{"model": "self-supervised image encoder", "dataset": "photos of plants, animals and fungi (iNaturalist)", "train_examples": 155796, "image_size": 32, "crop_scale_min": 0.3, "horizontal_flip": false, "color_jitter": 0.4, "method": "byol", "arch": "vit", "norm": "layernorm", "norm_position": "pre", "hidden_act": "quick_gelu", "mlp_ratio": 4, "head_dim": 32, "fused_qkv": true, "bias": "qkv", "qk_norm": false, "layer_scale_init": 1.0, "parallel_block": false, "inner_norm": false, "patch_size": [4, 4], "conv_stem": true, "layers": 6, "width": 256, "positions": "sincos", "pooling": "mean", "register_tokens": 2, "projector_hidden": 512, "projector_out": 128, "projector_hidden_layers": 1, "target_momentum": 0.996, "init": "trunc_normal_002", "residual_init": "scaled_by_depth", "optimizer": "muon", "muon_scale": "original", "learning_rate": 0.01, "momentum": 0.95, "nesterov": true, "orthogonalizer": "polar_express", "adamw_lr_other_params": 0.00086, "max_grad_norm": 3.0, "max_steps": 21700, "batch_size": 128, "epochs": 17.8, "lr_schedule": "cosine", "final_lr_fraction": 0, "warmup_steps": 4340, "weight_decay": 0.006, "adamw_weight_decay_other_params": 0}
Rows from block 3, named by matrix and row number. Rows with one number belong to one attention dimension. Each number is 200 + 20 x the weight over its row's rms, rounded and kept within 0 to 999. All counts start at 0. After the name is the row's rms in percent of the matrix's.
# v: attention query, key and value (stacked) (model.blocks.3.attn.qkv.weight, 768x256, the v third), inputs 0-127
# proj: attention output (model.blocks.3.attn.proj.weight, 256x256, transposed), outputs 0-127
v.195,112,203,192,164,186,220,209,163,190,181,192,202,176,185,222,197,194,193,208,230,214,212,197,190,228,204,178,208,211,222,229,162,182,177,232,219,230,164,210,183,235,184,229,193,174,222,205,207,197,237,204,184,234,185,169,188,195,201,181,203,192,193,207,194,207,231,189,173,212,212,194,183,239,186,162,225,220,177,194,206,198,232,206,223,214,184,224,203,192,188,205,179,227,211,178,177,220,176,191,202,203,186,224,178,196,177,168,165,214,211,243,199,244,214,202,243,226,181,176,197,196,201,181,216,200,203,215,215,194
proj.195,110,220,207,214,191,176,173,223,185,204,204,208,217,212,163,204,204,174,191,178,180,212,184,185,174,186,240,178,165,182,152,205,190,191,185,198,176,199,166,215,174,243,179,209,199,204,207,189,186,171,208,201,220,196,216,202,229,170,241,181,190,213,189,230,191,186,235,223,175,186,217,200,156,193,224,205,172,226,222,206,202,192,210,176,194,219,191,197,220,219,207,224,204,178,232,179,187,205,223,216,201,208,182,196,204,240,233,235,180,176,182,210,184,207,185,173,213,206,234,193,179,206,211,205,202,202,199,191,216
v.196,110,232,190,194,193,179,231,199,237,175,192,182,202,171,221,163,174,202,175,196,191,188,200,162,221,195,221,184,197,197,215,171,223,215,193,201,179,211,191,221,208,220,184,177,201,161,202,195,178,221,214,223,192,194,194,211,228,237,181,179,208,199,220,234,199,205,212,224,173,204,208,205,179,224,188,202,222,204,199,207,178,225,207,203,226,242,223,197,196,189,208,194,170,209,182,187,234,178,163,210,226,189,203,171,221,202,184,200,212,182,192,211,202,233,173,196,226,180,165,188,214,160,181,208,210,210,206,222,198
proj.196,106,190,214,207,197,218,182,154,177,214,183,212,213,189,178,229,200,197,204,205,191,228,183,233,170,199,187,221,194,186,186,230,190,215,209,185,234,204,201,194,166,197,210,220,204,247,196,211,208,192,187,171,194,207,218,180,157,204,192,183,191,189,187,197,191,213,210,172,178,177,180,206,178,190,214,165,188,216,177,208,228,172,192,204,153,162,201,223,208,190,179,232,213,196,201,198,148,207,273,174,201,190,203,214,187,178,176,210,180,213,190,200,190,202,210,179,192,220,237,233,195,219,229,196,153,204,215,177,211
v.197,113,180,208,223,211,217,178,204,212,213,207,190,239,195,199,208,175,215,216,189,204,224,178,215,187,174,214,236,232,160,248,237,209,193,208,207,177,173,205,199,201,202,205,195,185,220,189,247,211,183,168,227,195,209,207,207,192,232,167,199,213,235,152,171,184,239,168,193,231,187,163,199,208,192,220,155,202,209,223,194,227,196,190,220,208,227,203,199,171,190,180,202,211,200,221,210,215,217,195,185,231,199,162,226,205,152,225,167,213,193,203,188,177,186,210,192,235,230,177,170,228,212,191,211,219,212,199,168,181
proj.197,105,187,217,174,203,212,210,201,214,226,197,190,185,189,209,194,226,225,191,200,195,182,196,204,197,202,209,180,183,224,198,169,204,244,191,213,185,228,227,204,190,167,208,221,204,201,197,186,217,211,215,186,202,217,198,185,207,174,200,232,203,182,246,221,220,159,221,199,184,201,225,195,190,209,167,217,204,197,192,205,183,192,198,218,203,159,211,197,208,182,216,186,216,207,197,189,198,191,175,236,156,193,222,172,203,207,196,231,160,214,204,209,205,181,217,173,160,187,231,197,180,190,235,206,175,194,163,239,178
v.198,115,173,185,192,243,213,196,170,166,162,223,240,200,190,176,201,213,189,217,207,208,155,208,184,151,207,194,224,237,205,162,189,192,220,214,221,188,222,184,178,193,195,221,185,176,197,148,210,236,259,177,192,192,198,230,210,204,177,187,216,190,188,205,195,207,174,211,193,188,205,208,221,206,193,179,198,151,183,222,188,174,204,218,186,183,200,167,206,231,204,162,175,241,206,214,215,212,195,228,180,176,206,228,192,203,236,222,187,199,219,207,217,199,222,170,168,212,190,217,207,196,205,206,178,189,204,188,199,199
proj.198,106,178,204,184,161,215,204,197,185,211,190,212,232,192,164,213,196,230,200,195,210,230,191,241,216,195,196,162,165,184,233,205,208,187,193,196,214,166,250,206,211,239,170,197,219,179,225,159,214,195,208,164,207,165,193,203,244,179,193,194,217,210,202,187,188,207,198,192,217,218,225,203,221,184,201,220,225,186,184,232,217,221,193,214,197,186,247,200,159,189,235,217,188,210,189,165,184,198,153,193,186,168,164,190,198,186,199,172,227,200,200,186,188,177,224,206,172,215,199,192,183,208,190,189,190,204,218,189,203
v.199,106,200,215,176,203,165,235,199,204,199,211,214,185,191,210,192,199,211,161,210,210,203,173,206,221,163,202,192,197,218,197,185,189,201,186,209,200,215,219,241,179,184,224,227,233,209,179,224,210,220,196,192,145,202,213,181,172,190,210,221,186,198,160,199,231,213,204,195,202,226,204,201,197,216,208,198,229,198,206,188,210,199,165,162,218,196,254,204,181,182,239,204,188,199,158,194,192,199,207,222,186,176,223,185,207,174,181,180,221,170,204,216,203,196,174,205,160,151,197,209,222,219,208,220,177,185,196,247,189
proj.199,108,227,178,206,199,220,191,207,181,194,215,164,203,190,209,178,188,199,238,190,214,203,251,199,174,213,202,208,202,215,196,218,195,210,216,191,201,164,196,192,211,206,184,166,197,212,248,168,179,211,197,231,221,214,234,191,196,211,200,207,213,186,223,191,193,194,214,186,216,182,204,217,201,189,173,176,200,169,184,200,202,182,217,250,172,243,124,210,197,224,194,179,190,185,243,200,197,171,212,191,220,189,167,192,195,200,220,225,172,203,194,204,205,207,214,217,198,227,182,214,182,208,197,175,226,208,219,160,240
v.200,108,224,182,212,196,206,197,174,187,193,237,168,189,154,199,182,198,193,208,209,191,198,234,187,222,199,201,165,207,205,221,211,215,187,169,232,221,215,211,225,197,225,182,227,193,227,204,232,194,195,203,184,198,214,166,196,155,202,220,190,212,177,223,176,204,181,224,213,227,189,214,187,182,197,185,181,189,225,168,192,177,203,161,199,198,192,220,190,160,195,184,192,197,232,172,205,188,228,223,180,225,186,210,218,174,201,202,204,193,202,188,219,187,195,210,226,224,218,238,212,198,181,208,182,222,246,207,190,209
proj.200,096,172,189,198,198,175,205,241,190,196,179,215,184,225,212,200,186,215,209,185,210,206,189,218,172,217,210,229,208,197,164,199,204,209,226,170,212,200,190,184,210,157,192,178,229,193,203,173,219,209,176,171,214,187,224,207,232,198,222,217,198,183,180,230,197,212,178,205,189,241,171,214,225,183,218,190,193,190,214,188,216,171,245,177,195,191,180,224,218,251,238,220,174,149,203,197,220,204,205,219,167,201,188,191,215,200,187,222,222,217,208,180,232,186,204,227,188,200,175,189,218,234,168,203,197,140,209,187,194
v.201,105,203,178,176,257,208,189,199,213,197,215,200,195,192,192,154,215,191,209,185,190,196,213,213,202,201,211,198,185,171,218,179,231,175,196,207,210,244,230,221,170,186,221,202,177,227,205,221,200,221,183,210,195,228,191,202,181,212,206,227,172,176,220,218,182,210,193,221,187,195,201,193,173,201,223,219,171,188,204,206,214,186,201,173,178,204,210,173,163,186,210,194,162,176,199,208,196,239,200,174,178,147,208,250,214,167,170,208,185,190,205,191,204,156,191,187,219,245,229,194,172,212,203,212,190,199,194,185,180
proj.201,101,192,217,206,198,199,226,201,213,226,164,202,191,169,203,219,183,227,197,183,191,225,197,233,216,176,187,174,208,216,156,225,191,215,215,204,188,184,203,171,234,199,182,223,206,175,192,239,207,209,194,178,198,150,195,214,210,208,217,178,226,198,169,169,229,212,187,182,225,176,193,201,193,210,179,184,229,186,191,223,193,185,210,196,197,174,215,229,253,193,195,193,199,206,212,201,197,176,181,190,188,244,191,177,176,217,212,190,174,210,190,242,217,234,202,214,192,171,198,194,207,207,191,219,208,193,184,182,214
v.202,109,202,170,191,192,213,221,176,182,213,195,227,183,242,171,186,196,169,177,244,202,217,168,248,179,192,186,198,196,189,175,215,182,163,181,230,181,193,200,177,188,193,189,204,212,180,215,172,196,174,210,191,200,227,227,220,183,196,221,226,193,189,194,207,222,234,189,223,208,216,174,222,162,204,213,181,210,198,192,219,199,195,197,198,202,213,199,229,218,203,170,211,218,193,188,165,170,188,231,171,196,182,257,195,203,171,174,238,223,226,180,208,196,208,196,226,180,173,201,173,210,194,173,254,230,195,210,200,170
proj.202,100,213,204,200,204,176,172,221,235,187,204,186,195,141,243,208,172,194,220,174,239,211,204,190,213,208,210,188,197,218,232,211,209,235,203,163,207,188,197,203,225,228,199,206,220,211,162,214,181,203,196,200,211,188,185,225,219,204,178,208,216,224,215,194,194,191,208,178,212,189,215,197,221,185,172,221,170,242,207,199,197,191,208,201,180,172,189,177,180,195,215,157,197,214,198,212,241,202,193,193,217,243,165,206,229,204,242,179,183,182,219,200,209,198,198,160,194,243,179,220,216,232,199,158,180,222,214,165,227
v.203,110,220,170,228,184,209,184,219,231,208,183,183,219,192,210,215,204,215,176,246,230,210,175,196,215,195,186,226,203,144,215,194,218,212,193,177,187,173,211,185,176,241,227,201,223,198,203,222,214,197,205,200,213,196,189,176,130,204,185,186,167,233,198,206,217,195,190,229,216,199,210,195,209,196,228,223,203,217,218,192,204,223,201,225,187,169,195,208,205,200,181,175,179,232,217,178,206,193,197,214,198,169,199,249,154,181,219,201,193,168,205,228,223,174,169,181,194,177,195,213,198,198,172,200,193,198,193,182,213
proj.203,109,156,207,191,239,164,213,185,184,219,211,215,183,192,224,226,176,193,188,140,195,178,201,183,198,165,204,181,186,264,190,207,173,222,181,234,210,227,196,200,218,173,178,236,185,206,206,162,201,192,205,196,195,203,225,224,211,230,225,180,250,188,218,193,168,186,199,178,228,177,193,198,169,224,200,157,206,206,178,207,188,156,160,190,217,224,194,204,207,203,214,225,196,188,196,247,192,170,184,203,232,227,197,190,234,209,215,176,229,213,184,201,187,204,190,213,224,191,212,199,196,207,205,222,201,174,228,198,176
v.204,106,234,176,206,186,186,181,173,247,191,224,186,198,203,212,182,184,186,209,226,178,207,230,180,219,182,224,208,179,197,206,182,186,188,200,204,189,175,196,203,209,210,184,205,178,223,204,185,159,195,175,197,180,190,185,195,186,211,193,209,155,215,211,231,208,220,194,221,184,217,197,186,200,228,208,210,209,226,171,207,226,181,225,151,199,194,195,185,220,220,236,194,194,182,204,194,190,226,209,213,196,179,233,182,201,156,208,187,235,205,220,212,205,192,245,189,203,205,221,209,175,227,178,212,197,162,240,199,200
proj.204,098,178,195,216,211,215,201,224,189,217,180,207,197,195,200,208,206,210,196,195,201,237,154,219,189,180,182,193,174,210,195,208,196,193,216,175,185,221,169,211,186,207,211,207,218,191,208,201,231,181,230,191,246,206,199,182,205,190,223,196,216,155,197,185,193,200,203,201,221,189,167,229,178,182,172,200,220,190,209,175,163,204,179,241,232,206,222,199,199,165,155,216,218,214,226,198,215,185,209,192,238,207,187,216,205,233,185,227,138,182,224,206,245,191,189,205,227,197,201,226,249,184,192,213,194,220,191,209,204
v.205,106,224,201,168,213,202,173,190,207,209,213,169,223,230,190,189,215,179,210,154,200,183,221,210,168,238,204,222,203,225,185,218,240,211,218,223,167,207,199,201,191,213,201,218,233,164,205,199,200,205,203,208,182,193,209,225,222,216,212,181,165,199,220,193,200,206,161,245,205,169,189,192,218,206,185,186,223,191,209,207,183,213,224,164,222,211,195,206,185,191,181,225,193,186,181,222,195,177,223,188,224,182,191,202,218,189,203,180,172,188,170,204,192,224,175,203,207,229,223,189,189,206,191,188,175,185,220,175,200
proj.205,103,191,216,196,197,205,216,174,191,218,181,201,188,151,191,218,199,251,201,209,210,197,176,203,205,179,191,198,227,177,189,178,197,207,174,166,225,202,197,217,205,190,215,203,175,227,154,217,206,236,181,185,190,212,205,177,192,192,201,221,214,208,191,194,189,221,231,166,155,254,219,202,180,182,193,206,194,201,180,219,225,161,221,212,192,186,180,204,185,206,211,173,200,205,198,182,192,245,165,176,181,220,181,226,177,213,191,194,221,207,211,177,228,198,205,168,190,192,197,210,213,204,187,175,196,227,183,254,206
v.206,105,216,222,213,200,196,237,234,221,221,198,175,228,226,194,174,202,233,200,208,180,185,195,186,194,165,200,195,229,224,192,169,255,174,181,206,188,209,174,252,198,212,207,189,166,177,211,154,190,198,170,194,188,198,216,175,189,168,167,204,199,196,205,219,209,217,216,196,214,191,188,230,192,162,176,218,202,232,200,184,181,189,234,210,215,194,209,200,196,221,252,211,198,205,182,203,204,189,196,210,224,196,168,184,187,210,182,205,194,178,189,207,208,176,140,234,171,223,200,167,184,189,184,169,222,177,214,217,179
proj.206,099,197,205,188,185,214,141,198,187,216,206,197,170,190,209,209,192,153,220,204,188,210,185,183,190,213,192,202,183,185,182,228,160,226,210,200,217,165,207,178,181,196,204,198,224,231,184,239,188,174,231,211,207,215,222,217,239,241,231,176,212,207,201,177,205,174,193,231,169,197,204,176,212,212,196,184,190,206,198,199,201,214,171,191,212,209,174,200,231,155,183,183,244,200,205,207,175,186,191,193,183,201,224,202,220,190,203,207,211,205,188,194,190,224,246,158,189,176,204,217,197,197,252,247,154,207,206,205,182
v.207,104,188,212,142,190,233,214,174,212,178,192,193,201,204,206,181,209,151,146,207,219,189,183,216,206,224,214,211,212,157,215,225,179,223,202,206,192,193,189,173,218,216,197,219,205,214,210,204,205,198,216,217,224,218,210,214,185,191,194,204,238,210,195,199,207,163,220,193,212,183,209,194,223,159,189,221,211,174,202,211,181,186,191,208,187,247,194,221,194,188,205,205,212,227,200,199,196,194,216,211,225,235,209,201,180,198,189,186,191,235,181,201,218,243,240,169,204,205,195,198,220,213,169,214,197,179,187,215,181
proj.207,098,206,216,224,187,182,156,223,185,205,199,179,186,210,210,224,224,214,205,192,208,216,217,183,191,187,186,163,210,224,191,182,227,176,183,202,190,202,187,220,178,182,195,192,235,200,204,191,189,205,194,201,171,207,181,188,198,225,199,182,163,187,198,189,224,215,198,213,174,209,206,196,200,227,206,185,200,202,191,204,188,205,212,199,207,166,216,193,192,210,187,189,180,201,185,206,210,201,190,203,193,180,186,200,212,211,204,215,222,198,228,215,169,172,161,239,197,202,201,187,202,156,175,185,197,210,208,210,232
v.208,107,197,201,216,217,176,246,184,174,185,214,204,223,210,234,171,236,197,205,196,201,156,209,222,216,219,193,209,198,156,195,232,212,190,199,197,235,191,191,189,165,183,189,171,231,171,231,201,222,210,203,219,191,223,204,197,223,201,187,134,211,211,198,216,196,199,196,181,190,200,203,159,200,196,190,233,197,196,177,181,172,200,199,168,208,204,189,193,207,213,222,176,204,223,173,174,198,219,174,178,191,201,205,190,182,210,214,185,186,184,205,201,187,209,204,192,160,188,203,210,209,193,220,194,191,172,217,210,200
proj.208,108,179,200,197,196,203,150,204,186,219,190,207,181,184,164,192,215,198,184,232,186,215,188,185,201,163,224,165,212,197,213,185,203,194,194,181,205,195,210,202,209,219,210,201,150,228,177,210,218,207,202,180,214,189,204,220,188,194,192,231,166,184,209,180,167,216,191,250,172,205,167,241,195,209,200,171,223,191,215,217,223,188,185,223,192,204,217,232,192,201,209,214,202,210,240,217,205,164,212,202,201,198,175,205,225,167,163,213,223,220,169,192,186,212,190,208,194,236,223,202,206,202,198,220,198,243,200,205,225
v.209,114,203,181,210,228,193,216,216,194,192,212,154,182,240,178,227,228,210,180,178,214,205,231,211,221,193,172,179,207,189,230,180,196,200,204,221,235,244,208,178,208,184,172,176,185,196,213,233,165,212,197,199,195,217,200,175,193,185,167,185,203,184,215,166,208,233,213,164,191,229,207,186,200,199,224,213,216,193,191,195,163,209,235,208,141,202,202,218,181,202,225,185,188,179,205,218,212,192,192,216,191,205,182,204,187,217,185,230,190,182,236,225,203,216,211,192,195,179,188,209,191,224,232,223,191,210,204,159,222
proj.209,112,216,223,211,182,184,206,222,196,209,184,235,217,160,214,158,216,182,245,221,191,195,194,198,225,203,192,184,190,197,190,186,200,185,165,189,184,164,182,212,222,201,208,227,225,220,198,181,238,216,208,175,213,169,205,206,187,213,211,205,183,223,199,206,200,176,195,222,217,176,191,185,194,185,180,211,203,201,230,192,231,195,193,179,238,193,202,177,218,216,218,196,191,178,188,195,215,213,194,193,187,182,242,186,206,209,214,215,186,203,168,161,196,168,167,196,191,225,186,192,221,193,206,193,242,203,186,237,177
v.210,103,195,211,180,173,230,223,233,211,196,192,184,188,194,232,225,220,208,174,184,234,156,214,205,183,179,195,225,202,189,200,188,206,187,210,226,218,186,216,185,217,213,124,192,212,168,221,225,224,185,209,215,235,198,223,207,235,204,204,191,192,189,216,189,210,219,179,167,210,192,226,191,202,242,187,234,195,153,203,185,195,200,165,210,180,242,185,224,194,219,206,162,247,237,229,190,201,210,197,188,159,206,189,224,159,207,211,222,207,202,189,205,187,189,184,251,157,199,199,185,214,195,210,214,188,203,210,193,167
proj.210,094,181,180,239,246,169,205,172,204,233,204,216,220,212,199,180,200,199,219,204,172,235,194,188,188,192,220,203,217,197,217,202,200,202,170,174,191,201,212,190,210,167,242,227,240,230,191,192,176,199,201,198,164,205,161,179,162,182,188,178,231,210,175,193,191,209,196,225,217,226,196,224,192,181,214,171,207,249,194,202,191,199,218,236,188,200,188,190,227,212,196,223,167,181,168,227,202,185,177,240,223,185,179,169,249,168,213,184,218,196,194,209,183,196,230,150,222,227,206,193,176,176,206,207,207,178,196,214,218
v.211,098,196,198,174,217,196,228,176,200,228,173,218,222,195,206,192,194,184,224,189,219,183,252,221,202,145,193,185,201,235,232,223,201,197,181,218,224,182,198,168,154,220,218,181,195,184,199,198,186,183,204,208,215,230,196,159,215,223,228,218,170,199,214,234,182,198,184,219,209,197,182,158,201,243,200,184,189,216,205,188,210,191,182,217,189,176,201,136,193,217,218,205,211,184,208,218,195,207,181,209,203,207,197,222,190,208,200,206,219,219,180,216,203,169,203,152,223,213,223,175,229,166,179,176,217,169,186,210,215
proj.211,099,231,206,209,216,194,197,244,198,180,197,186,165,200,209,206,212,206,170,204,169,244,188,188,200,229,233,224,194,187,210,208,207,189,218,189,185,216,212,206,218,184,176,225,226,244,164,216,220,204,188,177,197,185,210,245,179,179,176,198,223,204,179,190,216,199,220,174,161,205,213,211,208,172,211,205,197,211,204,192,220,233,205,204,218,224,213,251,203,174,201,181,202,228,207,211,211,216,209,197,168,216,203,146,174,218,183,169,190,210,228,184,182,222,192,217,192,202,204,189,200,207,212,210,222,234,230,169,162
v.212,093,210,157,220,219,167,185,197,239,223,208,185,217,203,183,149,182,233,218,194,185,210,199,199,218,216,170,208,170,191,213,154,209,213,171,176,241,169,177,193,202,178,200,192,212,208,189,208,206,231,207,174,216,226,197,233,233,168,245,211,208,215,216,175,178,207,246,220,199,212,191,209,191,200,169,218,199,180,221,176,207,207,192,230,183,200,232,160,211,236,165,187,234,219,172,220,178,229,151,172,187,189,194,180,181,182,192,199,207,210,184,217,207,189,193,207,195,172,191,172,212,208,196,201,185,185,205,212,242
proj.212,097,192,227,185,172,245,212,216,202,178,206,215,200,209,223,253,201,225,205,218,189,213,177,182,224,167,223,198,193,184,203,234,193,181,209,198,192,223,220,209,185,224,214,186,128,224,214,174,236,174,191,213,216,175,196,172,158,218,187,188,220,176,194,222,192,190,156,184,196,184,239,192,215,199,244,185,222,201,204,215,201,178,206,168,198,205,177,238,204,156,247,195,186,174,230,156,213,173,224,232,189,196,222,202,219,206,217,184,187,166,229,190,210,199,222,190,218,199,211,223,172,201,202,184,220,208,205,191,188
v.213,104,182,199,211,185,205,193,212,204,214,219,191,225,202,178,193,215,222,195,179,171,182,187,203,179,219,186,240,218,213,200,205,214,199,210,192,225,177,177,214,163,188,206,208,211,221,226,209,177,221,178,216,224,239,185,229,191,186,257,168,188,220,221,221,184,195,215,217,227,167,190,199,214,165,181,186,179,215,236,192,230,206,220,227,232,221,200,211,218,177,185,215,184,196,197,172,189,225,163,193,178,187,226,223,176,205,149,205,225,194,196,178,198,241,208,182,180,159,205,207,178,185,201,196,190,238,194,166,189
proj.213,108,203,237,170,224,193,205,191,187,235,195,214,175,213,234,195,220,185,203,191,203,205,250,189,212,195,164,181,219,205,201,194,196,204,190,205,198,211,208,195,206,188,237,190,182,187,156,213,228,173,228,204,204,168,212,174,223,218,180,232,207,173,231,173,188,182,187,197,176,238,236,193,211,217,255,207,206,166,185,186,182,178,200,195,192,180,174,166,195,215,232,181,210,179,201,230,204,181,215,206,216,254,228,213,196,199,241,184,182,243,213,218,211,164,187,203,214,210,178,208,192,183,187,204,205,176,206,221,194
v.214,110,218,180,227,211,235,231,185,169,236,193,201,178,205,208,202,194,171,163,216,217,189,248,197,210,192,176,195,212,201,203,203,176,158,222,207,177,157,220,193,224,213,223,182,205,193,202,200,184,193,236,196,173,219,226,187,237,193,181,179,236,211,195,181,158,188,222,211,211,171,219,204,177,194,216,232,173,170,177,207,190,222,175,219,227,211,209,230,198,248,202,207,209,173,210,208,215,194,190,202,219,215,160,201,194,257,167,199,248,196,235,171,200,183,167,198,168,175,195,193,200,215,181,161,194,228,197,201,187
proj.214,105,185,204,222,202,169,169,240,214,182,219,190,210,188,186,219,182,194,216,221,173,231,180,162,189,206,201,184,171,184,205,181,240,255,179,185,198,232,204,204,150,184,170,206,190,230,185,218,189,176,199,211,206,193,216,205,206,180,209,202,207,200,190,204,240,202,176,180,201,214,199,202,217,229,182,189,215,224,219,182,197,190,195,188,174,188,203,186,210,176,190,208,223,214,215,207,205,183,220,222,203,180,220,228,208,167,202,222,185,213,166,196,161,219,233,172,208,242,185,187,193,148,194,245,189,179,179,186,182
v.215,103,224,215,217,209,233,163,170,192,190,212,239,224,186,201,219,208,189,189,242,205,212,166,174,226,205,179,228,176,165,172,217,224,254,171,231,196,170,194,183,197,189,198,216,197,219,172,204,137,200,222,178,200,185,180,200,191,211,210,227,183,221,202,219,198,215,191,188,156,189,210,237,233,196,185,187,176,188,207,225,194,196,192,191,174,263,232,190,208,195,207,184,197,197,238,202,170,184,213,226,214,189,211,213,201,209,169,195,214,191,217,200,231,172,193,177,209,181,183,234,202,183,205,192,242,201,154,190,167
proj.215,103,180,184,171,186,203,215,208,168,188,177,174,212,203,194,205,200,207,194,181,175,206,247,229,180,181,237,174,198,215,205,170,209,128,211,193,195,214,172,217,204,235,205,206,180,178,235,182,204,200,197,197,193,213,207,192,219,199,193,181,187,190,233,191,237,178,223,208,258,188,191,170,194,205,214,217,225,201,211,195,181,219,235,201,241,174,154,200,172,192,189,221,267,192,177,180,179,221,188,206,212,194,223,204,195,198,228,221,195,218,215,203,205,220,194,242,222,176,196,187,215,175,169,201,177,200,236,230,221
v.216,107,188,182,216,221,200,166,219,230,211,210,174,206,191,181,216,235,224,187,222,182,175,207,225,207,192,164,214,196,179,150,208,187,206,176,167,198,201,223,196,218,222,179,230,203,204,212,206,221,221,206,196,226,184,202,220,193,204,211,177,202,225,197,198,153,208,216,228,204,178,225,221,214,221,155,212,193,203,196,177,221,216,184,225,212,164,175,196,222,228,222,191,208,201,212,231,259,192,195,186,175,223,215,189,186,212,205,185,188,188,166,206,202,184,198,226,172,158,164,182,187,185,201,177,200,209,192,167,198
proj.216,101,187,202,206,181,176,223,162,165,192,200,251,197,220,216,229,165,186,208,173,223,187,199,163,210,216,195,176,187,218,237,210,223,186,232,223,203,182,189,197,186,180,223,169,208,177,201,187,204,181,224,205,170,208,173,200,182,171,188,198,227,186,215,186,240,196,181,207,194,218,191,207,208,172,241,216,219,211,192,203,190,191,231,177,204,240,219,203,168,158,184,212,201,185,185,209,137,204,176,213,227,189,181,223,212,195,205,223,212,209,241,185,198,222,211,193,208,221,225,209,197,181,213,202,216,177,199,223,211
v.217,100,163,209,195,154,201,227,211,172,209,210,186,220,179,209,168,180,206,171,213,222,202,193,164,217,195,194,203,155,220,182,212,233,182,181,213,229,210,177,220,195,180,211,188,208,184,203,204,227,209,185,187,208,208,221,201,228,187,200,187,208,194,196,203,196,211,209,174,180,227,197,195,201,172,207,195,213,198,200,209,187,193,208,190,206,174,235,232,214,213,181,217,216,259,181,217,187,207,212,210,174,178,172,187,184,248,200,192,207,189,188,208,204,180,235,202,221,150,239,200,211,153,205,197,202,162,173,196,221
proj.217,094,217,189,209,235,191,175,213,191,203,189,200,220,211,171,221,186,186,219,172,177,200,217,226,213,179,199,196,197,197,190,195,169,193,208,190,179,198,180,199,175,237,191,223,181,220,219,171,198,178,196,208,184,195,185,188,180,219,229,228,174,174,204,184,219,214,192,223,202,183,203,193,217,223,191,188,175,212,203,180,212,202,207,222,177,245,166,160,193,191,204,189,171,167,175,210,198,189,212,190,220,190,214,233,213,155,187,207,194,198,231,193,232,219,146,201,163,225,168,223,188,248,226,208,203,230,231,175,186
v.218,109,176,197,211,176,188,188,236,231,202,193,171,189,173,198,172,200,179,206,168,201,228,198,211,201,170,186,215,192,211,218,224,211,204,199,177,192,232,194,184,197,225,237,175,230,191,227,180,223,198,205,219,255,224,153,191,185,209,177,180,187,207,196,170,187,219,189,188,193,204,190,211,198,218,206,150,212,192,202,202,202,206,214,236,196,189,167,234,151,213,208,186,179,212,202,223,191,201,208,230,217,169,232,203,230,152,222,216,168,189,198,217,240,213,187,209,195,198,158,238,221,213,197,214,208,214,190,170,184
proj.218,095,219,190,193,235,201,200,178,206,181,171,242,242,212,197,210,196,211,200,201,204,174,186,197,251,201,216,200,168,219,217,193,185,175,205,212,217,170,166,209,195,169,179,254,195,228,192,210,175,184,170,182,166,194,224,197,165,228,193,221,217,197,211,215,224,209,230,194,205,201,208,160,181,178,192,208,230,211,194,184,208,189,197,185,199,228,218,173,238,188,201,206,211,199,199,207,202,225,167,182,207,217,160,210,198,240,214,181,218,213,198,198,202,185,184,205,202,202,207,220,220,214,216,189,221,177,215,222,221
v.219,108,162,212,221,183,215,205,195,231,187,197,185,228,190,233,214,200,197,219,194,209,181,200,218,200,176,165,180,163,241,221,197,168,212,204,220,217,175,227,206,195,182,221,185,197,205,177,197,195,196,204,204,218,202,202,156,213,223,212,202,182,198,229,215,168,219,214,219,181,213,166,235,187,191,199,219,217,223,166,234,253,223,206,211,208,201,202,197,185,220,178,198,189,191,174,215,191,175,224,224,178,211,199,175,187,166,228,212,236,192,201,204,208,190,169,201,189,214,196,200,176,203,259,209,176,182,202,195,221
proj.219,105,253,191,170,221,212,208,205,180,219,197,175,178,221,151,163,201,177,205,211,176,210,191,218,167,225,221,217,209,183,187,197,209,209,219,180,158,197,184,196,194,204,203,220,179,209,215,219,187,196,190,199,186,202,238,207,180,165,162,220,239,199,228,202,235,169,197,157,214,178,229,171,206,234,215,178,192,209,240,204,196,168,235,216,210,198,208,168,182,187,211,201,205,199,210,201,199,209,187,218,211,180,165,211,242,226,190,174,158,202,181,214,207,183,197,193,185,205,190,180,224,233,183,188,228,216,195,210,194
v.220,098,221,203,199,224,196,245,205,198,224,205,173,189,169,203,195,226,198,173,241,185,203,231,211,181,193,192,201,185,175,226,171,211,195,221,198,187,203,223,207,169,210,184,168,190,215,186,198,207,190,201,143,185,187,187,204,175,210,199,207,196,192,224,208,205,198,226,211,208,217,172,208,197,187,229,230,184,184,195,192,190,195,217,163,194,185,205,187,187,200,169,201,185,188,184,203,241,212,183,204,188,130,219,212,205,220,191,214,211,206,197,197,193,190,180,213,196,200,219,210,225,219,232,199,224,204,256,196,196
proj.220,096,206,209,212,217,189,190,207,178,176,204,228,204,230,178,186,174,189,220,153,199,205,198,203,213,211,193,200,221,195,172,213,186,216,167,222,219,205,174,200,210,218,231,239,194,201,209,229,190,196,183,250,201,215,199,195,234,192,202,206,200,195,192,204,220,181,179,197,207,163,187,174,200,209,187,191,185,246,226,187,205,205,202,256,208,186,220,224,180,217,223,184,226,183,232,188,165,197,223,190,186,263,181,181,214,172,218,198,192,204,150,201,200,236,195,204,191,200,171,183,180,200,198,216,209,234,173,194,198